config = dict(
    encoder_arch='vit',
    model='masked image model',
    dataset='photos of plants, animals and fungi (iNaturalist)',
    train_examples=155796,
    image_size=40,
    crop_scale_min=0.5,
    horizontal_flip=False,
    rotation_deg=10,
    method='mae',
    mask_ratio=0.6,
    loss='mse',
    encoder_norm='layernorm',
    encoder_norm_position='pre',
    encoder_activation='quick_gelu',
    encoder_mlp_ratio=3,
    encoder_head_dim=16,
    encoder_fused_qkv=False,
    encoder_bias='qkv',
    encoder_qk_norm=False,
    encoder_layer_scale_init=0.1,
    encoder_parallel_block=False,
    encoder_inner_norm=False,
    encoder_patch_size=[4, 4],
    encoder_layers=16,
    encoder_width=192,
    encoder_positions='learned',
    decoder_width=192,
    norm_pix_loss=True,
    decoder_layers=4,
    init='lecun_normal',
    residual_init='zero_last',
    optimizer='muon',
    muon_scale='match_rms_adamw',
    lr=0.0031,
    momentum=0.95,
    nesterov=True,
    orthogonalizer='polar_express',
    adamw_lr_other_params=0.0025,
    grad_clip=3.0,
    steps=11900,
    batch_size=128,
    epochs=9.8,
    lr_schedule='cosine',
    final_lr_fraction=0.1,
    warmup_steps=1190,
    weight_decay=0.04,
    adamw_weight_decay_other_params=0,
)
Rows from block 3 of the encoder of a small masked image model, named by matrix and row number. Rows with one number belong to one neuron. Each number is 500 + 50 x the weight over its row's rms, rounded and kept within 0 to 999. All counts start at 0. Numbers have three digits each.
After each neuron's rows are labels from the 100 images, of 14976, where the neuron reaches its highest value: "responds to" is what is common among them. Only what is clearly more common there than usual is listed. The data: photos of plants, animals and fungi (iNaturalist). In brackets: how many of the 100.
# fc1: MLP up (encoder.blocks.3.mlp.fc1.weight, 576x192), inputs 0-95
# fc2: MLP down (encoder.blocks.3.mlp.fc2.weight, 192x576, transposed), outputs 0-95

fc1.9:476496524538584468498568344467463478512414500501553481484481556514468490541444490448424418600458484503477441628494481463494577547453549377492528494509558500430494522513435558493543463529476526473498433547449539552448527508402594514570412545496526520500591488533497429549522564452459514346
fc2.9:487447687463479448563462416438430459578513500408442540520516579515466566456526460544515533498572416378472525426475462461466574515442509454533504588559492535495531403421515472552474438483530513531545587491516417517452517586513483518492485504443432544529475500469489559588480539483458468575
responds to: phylum Arthropoda (63); class Insecta (61)

fc1.274:533502477363551469434400595526465431505491440460438502513499532436502536536528477444552435562515568439503506484455548506553490422488518494514474563562504511450486495451502388493476491521478468424447495516508498582532522506578512585502632456533537523497469502543444517469386631467422483538
fc2.274:517519521473375560528564510498444523518530497540521394459609508559516520574544486504536525425533518621377533595480494565496583554532531466517502577448559424513531547471490602523538565532556462555547514532463546489487493534465458513493453549534425517505488474473510492503564444499541538508
responds to: class Insecta (68); phylum Arthropoda (68)

fc1.426:493421547436408432445512470454479497558479460509491472465574495447444383509507604527572581538490531426514491518527460482527427485516535537575484533423577582448544451469451568517446585493563565478486518508552521472502557487466419533477485435466503565475532580456524536564611565419528530534
fc2.426:478490425538506408468494450514485474555573471468522559457546603442441505510556423527574544472526491449512446489492530498478502439587545426484434453535444434437483473512414458438561516432551428456479516523492529480475429482577556470472499495432557475416449498475469490513401563532506550503
responds to: class Aves (86); order Passeriformes (55)

fc1.246:433521456466441505504604463488504630460516490536485501492435493415502429547525446457440506507503601605468519387493456437575550537425458525446566534432485556547525475471491602501477534520590495453568512533543489453546553501590482510511570510444527521429469577400498513598533461462518542368
fc2.246:584487511482548574500510489419463581524494479506545563438405474516527563606477561528479439613528521461433441582485568499497461453608473526489530495519465526490466581594533486446477488583503462535470437506430548490514449550530539550531525474550456455452551551504466584488537537483546519501
responds to: class Aves (89); order Passeriformes (50)

fc1.266:482464504524444505461602495533450463540511479520521462510470491475445581566504495405520512613394528503476615525468502483465432586502502518535601571487448580530608581520549513533568548546448529480442521575446478585481434495487400462435481418545460467466509443543543505474493571518510483451
fc2.266:614492509510469456489590591414451560538498462592549574522489495515461532517530619511532470498527414533508577462491514588404501543519571514488462549482417473472491544533505500476468541563392517499507572545444531519521609465596609465460403505578565499598479464534480499496553437528499483479
responds to: class Aves (91)

fc1.273:428609522583570574476500436530447426457539572486516444414551503520478400518487450542482486422579385406550469423527549610443507574457477518524566427433505595492449560489483473495513493450542546513518493551467487554467446431536534515539521382510468439507467471497574466506472472434514496453
fc2.273:514531472507544498539479509474479526549516495531474558597611432443566483388503544503485538439459479500525560472532538476565452511527528549535434511489525411427478470412494485491513458607639440506493485493428484455518529573547559473470541549570507505545565518391503537451453544562484465524
responds to: class Aves (84)

fc1.305:535524497475527480562404424450552454506532493489538515547526445494512396536492533525477540465538579461478467512456534493498491473568478510439468567431528506531592518588472510538485393351494472502513518488426547460484467502423564447601468532533506532500431480506345503488634624468510472429
fc2.305:462449500510523432476487555550481541450489489467454555466457467591539611448522479491467515515503483422554393495411445428454472562460414490504409529592502559404427500436546544392530578508515478552510550451476507470500587593514517520387459441470458491453606404461563433429537475463462532472
responds to: phylum Arthropoda (63); class Insecta (61); order Lepidoptera (33)

fc1.125:512489486483535413535558517475501664362505526510472539491396443403538533492498457464493395526492435524519511439429473485434468538491562494515544515506472518540462448577601513529537398567528485493582518452453523476423506500443449392524568520436486480494526443447522528468472443478517519548
fc2.125:543482446495487469496480514562494493469549538501518450545514512519523494509518509524543558474530574548507564569363440543596430467583545508556456486633445532501486530549476526457499552525515508497465508493476462478537491477548518538471507438524497453478405431445593400517586554542451496450
responds to: class Aves (84)

fc1.393:623516521485557475607507509558443518513527561558532551391568477466527552458434518453488525540472495518448466509606508419521499621500541474410531537344471497492543591493480456515516497498581585489470503482444412495401506418473445498539491406492513509530495493532543461493567576432485525470
fc2.393:512481576561540592410506440458443485512492416444562461504545562520560459504525530457505591608486476493557433410457496623489517459471517546569415511594477574541512438498487472483485448488481495506435531498478579437530432534442538512464484544519437593513458479486494571496535461497460518401
responds to: order Passeriformes (51)

fc1.248:570448444475518566455479435620444518480493508541489497500420501501458576401483551570458478475513497566515460541540556493474442608543440519513598385510609554533449576534488516465518522473460501521408491530549379509481656537551493520495475514441458514561500511568555469452464410536481536517
fc2.248:558548460418428564529455413520551495579504469582494476482598531518543502416485565504560520590531458546593521493533462548488465558563483516602539434428447518491509531471471559576526477454541558482419453574410476517433542524564602466473474402453527512438479625497552504491443493534513503414
responds to: phylum Arthropoda (63); class Insecta (62)

fc1.180:478406548438574562505522433543599366471505481450566480494431544465540470513517533516511456489424537492463466583441451452508443455548627506513524458471517551364549566510383506457497502560456520545478439627525548450405580561491504478490520484515556524459516463508501529514464457481415503575
fc2.180:501524490532493507549508506499502447572549454502516556562502541486544544512561520567432449515556476559525609514576443522578538514450515477517449569457499472504476458424475431539480497531478494437512469498434478501485410534502532499494532395483423413521517603446428443560491618559476538555
responds to: class Aves (86)

fc1.240:544409485486538655439446558437546537455537490441450571587454477499528500457459487580568555517375422517512465562493485436528499512538522435515516456460482535559491621370514502524462463543393419494529495542537608457479498543512427466445486524482444511491482515518493444524380443536427396527
fc2.240:418497530528535571442490464545510460455473583537436524512512552476549470452586490561497500518492450518452580434412480531432567492594501560415471580504455413501501442438461549581480525468457578525439476521461531506495469506572486449526534523480435486486469508396484544490522507398532609511
responds to: class Aves (87)

fc1.571:509492544530443563433664535496494578397434469458540460443615508470510495563563443502634495548493424492545417460483542433446589443512445450589537458519589456523503527475490512481411480532393513419530479465483487473542523542536549474495494603596527513460426523541497446539517521445510557515
fc2.571:527499536587502551524574545531473498481401578564521406538574401503530567548547435520536475432521575532412452440453545529530575484547462444549455445504489463496420557536492509571488474435527507493487518458596480524551492494476571411501454550621540536446478503497491570586437412438465451434
responds to: phylum Arthropoda (60); order Lepidoptera (31)

fc1.122:533458482469418526475522503496530559502493593471490444481457501367600563572466523480441534524521466522420494433420528403524525414495548568504571472509517535456548469474576527505562642446413597522523519549459461450589528398498456424399561461503509568526525469441601544521534484462548536519
fc2.122:414480529437380497563508495459475484466534464507482496475453540561472493488451523440413580551540489538557471559579541474477447535567539435473453472504521518600525528615538450593478407554544459458536469472534432511437449433484543639563536512529525443488458465480468504535480546495535512525
responds to: class Aves (93); phylum Chordata (93); order Passeriformes (60)

fc1.340:548523465463545540554494481416617568504523449522443574515478549435581407451523546540530565427471540549475514568520483379513493511494514489513421469507470406514512456510506491482494538500496474412437557545488588526498449605477434511494533467544496418551543578557470447562457512535513502530
fc2.340:466436512460558529497516529534416558510583449523558453415458474484453464534590476486500499464564463540447399459456555535397562547495496441466506567454461479468477530489501531511510474470493541441401463436454456535509533413565507517644589487463497519464482542511506550512586499423530487479
responds to: order Passeriformes (51)

fc1.380:525464486404342544403597428508436512528587540536479521518509458454511467493453544543443476521539586531483503485516473482489447499480522550417543416534603498529472438486486585488550565596476507514499493477575425482501501534506521536504465485440489567509485501576458375430448446609516474498
fc2.380:507480508595459481458553551490584510525467548526590522503553494442538434598471448492531485534480423497526463487550470473494439429445528577578489533524387561442571576480449534516435500482519475495454579497522480469487539499567463544596501520554562461557446490500449563505516545379416557461
responds to: phylum Arthropoda (61); class Insecta (60)

fc1.157:620537459521538493497481402435445422490450488456563497428476520521385543519495565657509431493448517454511482488517510428448508504447497566464617508494463496530502509582530438467446522523465533576572444612511562509418529471448528483551441486486538495482516541524494560478534455496492544453
fc2.157:478502503617517539529534618566495452527509488458490512586548453470525526565505438450503554467512561526436448455474579565562467615500542482528493590511423598492457515438439486557502494462542482506387455564454454470546509551534565561490568472511434482511493487570432457539493588527450476588
responds to: class Aves (90); order Passeriformes (63)

fc1.44:498457490580542475567504499448522539574599436531530469511481480454500486451495481466499545493580494455436483426521526548510556489424588481446440434432510572595526479531464469436450456498451508449396531508411534506583463527530525554502546534504555472496466469479444499440528460431531483538
fc2.44:474572465470508395514509434543456427621514442508511499509542483466558550497573493474503484489425475492460502585404450574431513498597522426573478574583482557439594480524539545540520543530508543564490549503442435514502452530469403436436553462545475439486470582519536522522458611590520519478
responds to: class Aves (86); order Anseriformes (39); family: Anatidae (39)

fc1.397:438631507503526484480425500596489469496484491535533483548460420535451523607467444494411575481506504501482498540440528491521480448430509500590594542478549487536476535445528428560544582485498512497504556503516581534537546522471433526512507479515533627511553486581457490476513403439483412430
fc2.397:548562473434389493454482492655335448518450493529571526479532634573420428552587450521550541483467420513484456460500555567477482493560483479445463499514570570538496486504473534562513606422552501476431500549478543549579537532448450562477561525511545545501476446544499526566523474548497477410
responds to: order Passeriformes (51)

fc1.275:508446487621536570519504481538450450482458472410453563491545505540421548598483492559461535452538482576539574414532560493505550505412547457495419513520483536547510506396461501509488489523627528504525473519466502452475522486445534513439459522385538524520462571526483534575417465542500410496
fc2.275:514570461571586472425505488459463487522460481484547509554518439588466484381605612400507478585501494467478469513455483605424494467472508514533553495495547425463487394418507519484522487428442487520541526553531556570545559509598490509624473519450525492413559448517536511531492490437453455505
responds to: class Aves (92); phylum Chordata (92)

fc1.239:436615507521471456570507476541524539503442494487489415502367537427538496532553454462441536416518451581557501464540525497463512570394392541534523534568480379433526510482532446439502434579482460538531436524470454499524530407559564423497502550504439466570363483524556476541479489564549457441
fc2.239:541549442474491504526474554535469597546521467511596491445421522461482434532510555476494513468500576432573488499513526428444482558496491480514397458479566569565361485467485517488472522427464433493531510604449544583499536569456486570465528488548525493574498523436592505522534556485424491509
responds to: order Passeriformes (54)

fc1.109:490401504510519506460409437463511566545533452451583633443472548463588410593471490424525521431567583496424512572535400511496401495485447515491405529485493459535427484455456524414532527579539503421595558562460521490565525553456436534466478565488460486488500534557528467529526522321512561495
fc2.109:493503494394401498440479509435470545460453488572532473499459495465386531413415568592514503494472506555531387454523504467421453492474521506522464535530469467443497555424443568454535630503449482516571477502553575558502544543609534451387426518418494525459570528526542599514519506524471525524
responds to: phylum Arthropoda (66); class Insecta (65); order Lepidoptera (43)

fc1.88:547587526502560522573426428451503550389487537470400445572539508574531467437486571504574559451488466430506429563449548525437541540464482478480558481473579511513414537497564499388519493563534502431472526492609479428543517529548450536442477519468446582466514484550473427546540524490530511521
fc2.88:510484503430481495506584588469533503592515459586543543484524482493439474419535553509463444385551451581430475524546485585490437587485477541494451553402500514491490416512531488433563463507456499415400552497472516368564502442531652598501548510481611501527509516510532561476502565475530517488
responds to: class Aves (88)

fc1.307:443510560543516496544407439511471465569468547525498449503586503521393412512490448469455540545523485461482451453426548467567454538511457553494515411485534363375609554444538487493414560517589536501484465450470563478514538527436421581476564510519555523538511546624480496457572588503591464550
fc2.307:483439440484505459492577537439505578471440548533476614532466620462496551561558453520550551576500561539602500593566463511495546423517509491495503508518392504492448494489548493527418511462405489498490553567536465517394431464534566506522559456608473520513457533448519539509449528461492582489
responds to: class Aves (88); order Passeriformes (53)

fc1.209:490486468492531505550550527451444573494452545524551521572523534547553496569467494506495468562498459505397494626537475610474510428456450537512513548549493525506480529424397587470506580541551476513519558640514560529498520514547526497408521542458443529436469427475468534590472461465472486503
fc2.209:551503441539547476454589527549435484537494488481464487475504470446489532437534571503497401477481566589537554515535492475548494435423517504579445520478514479464408449479634438503430534595501427514481458530527543430468438540556602462483567493598516499559535575537558474408525577499483594490
responds to: class Aves (83)

fc1.534:588496477567503474567522470423491423577533491474444479483591593535505438431557565496530504625544509471476588515416481448563540552551452402526389479409518508435497465442412461495536512417489535490402514616490533478537484515542544515501443485599509492481392514490571458578488507563465471559
fc2.534:450582532544519598501549466539512520449400595488426494506476432457467472491520529547547514486485430428551496493436480577497447491481546561486500471577563453509529567476521574518487590530531502556456497538469520535519504398475547482640425450426535395535479529496449479574527484500467513420
responds to: class Aves (86)

fc1.422:521445497433600517552555519508493512412524534476378471566577630457539556489602547482527571543496441489452461507448433464493536536468451515508520516527528528515460457522493441557482455503507530425472479486497456498543437483460476491541489518524587491540477528527496495457525478314399547427
fc2.422:416537472438436534521580451507504475505529587508595483524475480547502457403567519427520472523562488559474507567562547533497485570494441588562459439419531503515596383444537481445583584425561455431429524536510439447474540481530437573480524484524414517542515468410528511430496523540504532500
responds to: order Passeriformes (52)

fc1.408:550592466515497486462426443564464493489472475522499552447459545564578488541502434532540441414449542551485515520440473442513408463439468485405467492488410464545457557495479439479569531497492490480509461598523473541555408541493530486495518543507565614513513553478539575533415439479479599439
fc2.408:525543483498448592401500457455523524459432588492573505467414522550489477455517549482500531392545538393487447532545463642451485546513469444485558424461504486518556546468384537523581491514505509485536387559507457468489570437505524527560446514549496462423480451541568517507471509443462515427
responds to: class Insecta (63); phylum Arthropoda (63)

fc1.291:524388526483396501567484527457454554453469448424493503524550501542444490453538550475454415520501499426521456498461521418477565447548464510472495545470483460555423478500438516522484504497541528551577497422507522507550412562534593490455542520547459486554569570513486600537478465489505554525
fc2.291:549498436503456563490417429533476471479516525575455531537585503532482566456452464515510464477562478458486535493546508498468503476457441407575410511481557462477460465467500460509552517461479580595490542606536484621471514538568509478529447453448581522509452586546495509435429531567502479468
responds to: class Aves (88); order Passeriformes (52)

fc1.7:422447441487438473577492464416439472494449515458404548580390482467531465485428522518531462457486495505506491491451591572570498497568378546534484536471530514483490451477427389430540477630430459521450460492434527511522545536517502548483526478532517451511433522525521466543565494453408470474
fc2.7:588536603454458520437561492522524551565431500453529573414427517466507491488421408452590477478496497545480552583478574499632542505411451383385553500470500510538433491458485495483426517567485544470461559429494489392521496458518423540470476520574529560484499430531560505449477411460516462483
responds to: class Aves (84)

fc1.479:460557542490443508477395494478544485424478505545444548539566531451541441543484542423501499583434403514539491464529587513470504376570544535394484539463456478533556478520492535462544533562528562462411469550426512527512534519498569486524532476508437453534523471562564509528502493486479519389
fc2.479:445431502487418587458525497530527491458417550505465533551436557440557566501437440503453456600567486448457551548518504566483509542466553412509523423395456460515485497514507505508459537482556384492555533584460486496599569512476506479514562475492449561563497566556518474582459449456452461467
responds to: class Aves (87)

fc1.237:513511470468549622564516508434594505443528628490498506426486527501470488464549554496491532425471446522431507533487444479527586438487347498458545496451489561401473464566454440449545415502477487510479510576475497495555519487541592551535420502489524603507447516495502433492495552545443475466
fc2.237:472476423570524523461464570550494532482531525495481528447453507452523431460423507570609413523532491514452584489529564552480353544559433525539460460468489495543477507451472482482550525484569476525499391452528471552420429440557548574450535466516423437533496480533536526497523489477594494527
responds to: class Aves (86); order Passeriformes (58)

fc1.118:486446496508539542442445496490511568535494437401577518526533542540555439473471597493448509438495530521471446478393558424405546455506526576531553558513475512514554514554523519459577486459589547537460452527401578491466479540553516459536638545511492534527433492543504406430540512495518591593
fc2.118:409563549497562440474471446388579480473513501491506543500441517539472486597520486521506561519476565482358455458492388543506543524539473494413458567488468471439492559518451546526467620535447404430562503488506503623508480470531515486579516550566500405502488582470472454549506603470535419491
responds to: phylum Arthropoda (68); class Insecta (67)

fc1.437:452518548487466537489477476477444502388482423454548440468445558563487503491567543554534447533482418522552549370490510456519546541583456588560504597409448425589449438485565538569432501575430468456531467478506497611496538606427416498528551601565432435495420565530522446569485516446504538494
fc2.437:542479541567536496470531614503530453437536482404466438541497469497512572496505528465514555500525496483543522527388549552443544482492529614509511490516553459360453544559453539533462523522484504418503439438476524543485493419561504388494506546456495434490465591449565590495479563596519465426
responds to: phylum Arthropoda (80); class Insecta (79); order Lepidoptera (49)

fc1.570:498523508545425466516456467473498538465438539531363519596457422492451501559487462530517463564401492587463601463573509553506497470475568479515496449528555579561445551442461517498466562423455537589570575435475485527541495421566443503471489452528498517514531547614509569502450465510522394481
fc2.570:430458518452443480400565525491438468551501458543568575549543519489560562488419497494450470615435614518461506408467482450420525504522583511472495539480462534635535515411420502443503474453432470481466423555440464484513611430451476456447581552466471603551471522533531517502541598478494565496
responds to: class Aves (92); phylum Chordata (92); order Accipitriformes (28)

fc1.135:499435466455505537552513429552454475566473489472425560538470485538566470561506554537432500465432567540506473527529545444555527484599489482539527531568548549522407502456482541458550536440541578491416413540525572504540573574540499544484487510524513482526513505478542579435532395526531488504
fc2.135:543548554534438492452513464511498479455548425516508531462558528534458578529440527510533546418491465468537520496426574506482462657454446505433616501514495481536530589400565498473489458459482558484527534518389459417497494511545450542483504409402501547498537529518501514590473586451489492568
responds to: class Aves (83)

fc1.259:459431442591406503478446452579449581512517361429495471478537446562499502514582546462507486527436497514521488572556488450548531516419425436444541553583497493597477497595459424526444457482446527527454549483566539539452483465532432478482557496441491505512517445595624496435549525448462543461
fc2.259:511481478536499568493498477533515495510539531577493584495435564502529570522483492469414541456605495478497515514584507546463463480516512443584435529456402528502511523432491584512515453461477576534495573582539485500445426513507495445468561386546410472509515545483348559491589510528541539464
responds to: class Aves (83); order Passeriformes (57)

fc1.241:524520464463555573372385487487462527511533518570489392476538505535529438568537486564489438451500569451530482359500547550529497459455437493435464513434576495478410557537542497490497533430470478554533467417530480598450435464431586570477463535492393492543475540504526531469497474506521552470
fc2.241:550481541510443469555586565534577503464540471511572521422591585507457493487488501530520481483503469411485579571492484572527539542467408427546492585546497489511561579442494494529503492469454474514481471514508548491537471545580539480480477443534522459456431440499458401457485478516457477490
responds to: phylum Arthropoda (65); class Insecta (64)

fc1.572:541470655534453487521448527539563479424565472570492503622477546507528468377465495516467492490548512542568553492409468563601423449499513415453583444522495504531509564461568467529569556519495472457547445513421532422458506432490478403449546455434459546498488570514546438549497502480492436461
fc2.572:501476518554492426475547534481388535437539552552498571509472386557467581553546539448520510454612466514530439542477490495495609485480635539542499476529603457505523464384475535550434448430485447565512501455547480525532526481575511539428478382507495434447548451492485573454560474431483494481
responds to: class Insecta (71); phylum Arthropoda (71); order Lepidoptera (39)

fc1.218:578573527488501506563487416468525446475483494472501496557526415404460491550501561508544425474404417457424535463400497528427471485410522576492528480526554489488587548583569465506515477543458532430491587524357461608493514431523449450446551492523467466515551540484478635510496562519582555494
fc2.218:572505506535506495528507476553536652442455547397481571528483491404548446440473506603558505451497563536489447499562425525592507595482487471545522515540478482580434595547562584490502534480551473457513443536458449374529423462499552486561511418549548525381524540475559420549521546577501448462
responds to: class Aves (88); order Passeriformes (69)

fc1.423:525487411446455515459512533456355562463495506523564555561534513582540483517414486549556460471507499528543494517544482551486487492538542464442435554470472526525503416480590546573490476541451529543474522504499491534514487489522462475430434464585447455546517624493569498495462446439409518474
fc2.423:588595569488498531459593510411528500565522519564435500492517510484416522508518539438406518499475600502495533461466435518519479518489470415528523488355470538524425618469468443465460436561518590480547428558518505505421553525503592440557526509534451470503413449578488497518522455486502536506
responds to: class Aves (84)

fc1.424:537497531521547484465536504415557516473513453521553484428450478577578467668489529558496537501420520520542505543482548523474548536500549508492478471614529590438451480546503437559473549514498492479501487615416536447522527503511471465579524523561559570399617556520559495488485484503493420511
fc2.424:559537396458521493454408506467532509534448535408543537471527508510520498455571429527532461498481570492534553417537477537544510560520533469472519575507484572555531482477406408464549496499550469503414454413546518564509442574407471515437526507551437572582502493504490474462441519492526371532
responds to: phylum Arthropoda (67); class Insecta (66); order Lepidoptera (31)

fc1.205:444518537379584488545469564571483531559466455440484442504537568499450549515540473571435517534498466463427450468477458573438494472526373474589520565442464537476521487413529505511464488579438569475458469559499423345478570442550512604524438572490481494483497517443435459549500494510484471517
fc2.205:641506531426514546444525435566573539433527490463483492664513502497587507510500543422537460418450450470473539528494578442435427459439476473370589533462419521497471447577419539557481515553468499513490496455468573451529527488455531621483509547497492495456453448585526558472473499467578522470
responds to: order Passeriformes (50)

fc1.141:546615435599502507477518503506393515432451475519481443528475492421465485608461473478541498552392406507470456501414574529415453469583547570508522428514444596561545477554413549564504546482527582528546493588541553544587489502461465443423467576546536496499459422494453461524504429577456483494
fc2.141:474555579443532438455509482572468507411514486629479513465563535555492584490415532449512501566538460548518564523462460575489499458505455443553519488491542622518419523478361568524451525544481507469543474510549547496422442548500612465478502449564491500545499607521455570553508545508508596464
responds to: class Aves (85); order Passeriformes (59)

fc1.342:546433556465549472496475658518512565549473500609448470572494554525516606447546489491461555363551395457516548498456477542449435525531469464460527533461515500535500520459534409396540556494607481441611423524519592471521467463478523501416485397506434563537517548497495527441497541461391448434
fc2.342:530521430601509525492503415552444542446623507539485518467528486508576472501500527519527440464546454483526501434493522592593522539583535589590381534533459463478440539515583449542609448481558489443463547480535410520523534454512474423471518551437505451438453468451478430533531533433427516501
responds to: phylum Arthropoda (64); class Insecta (61)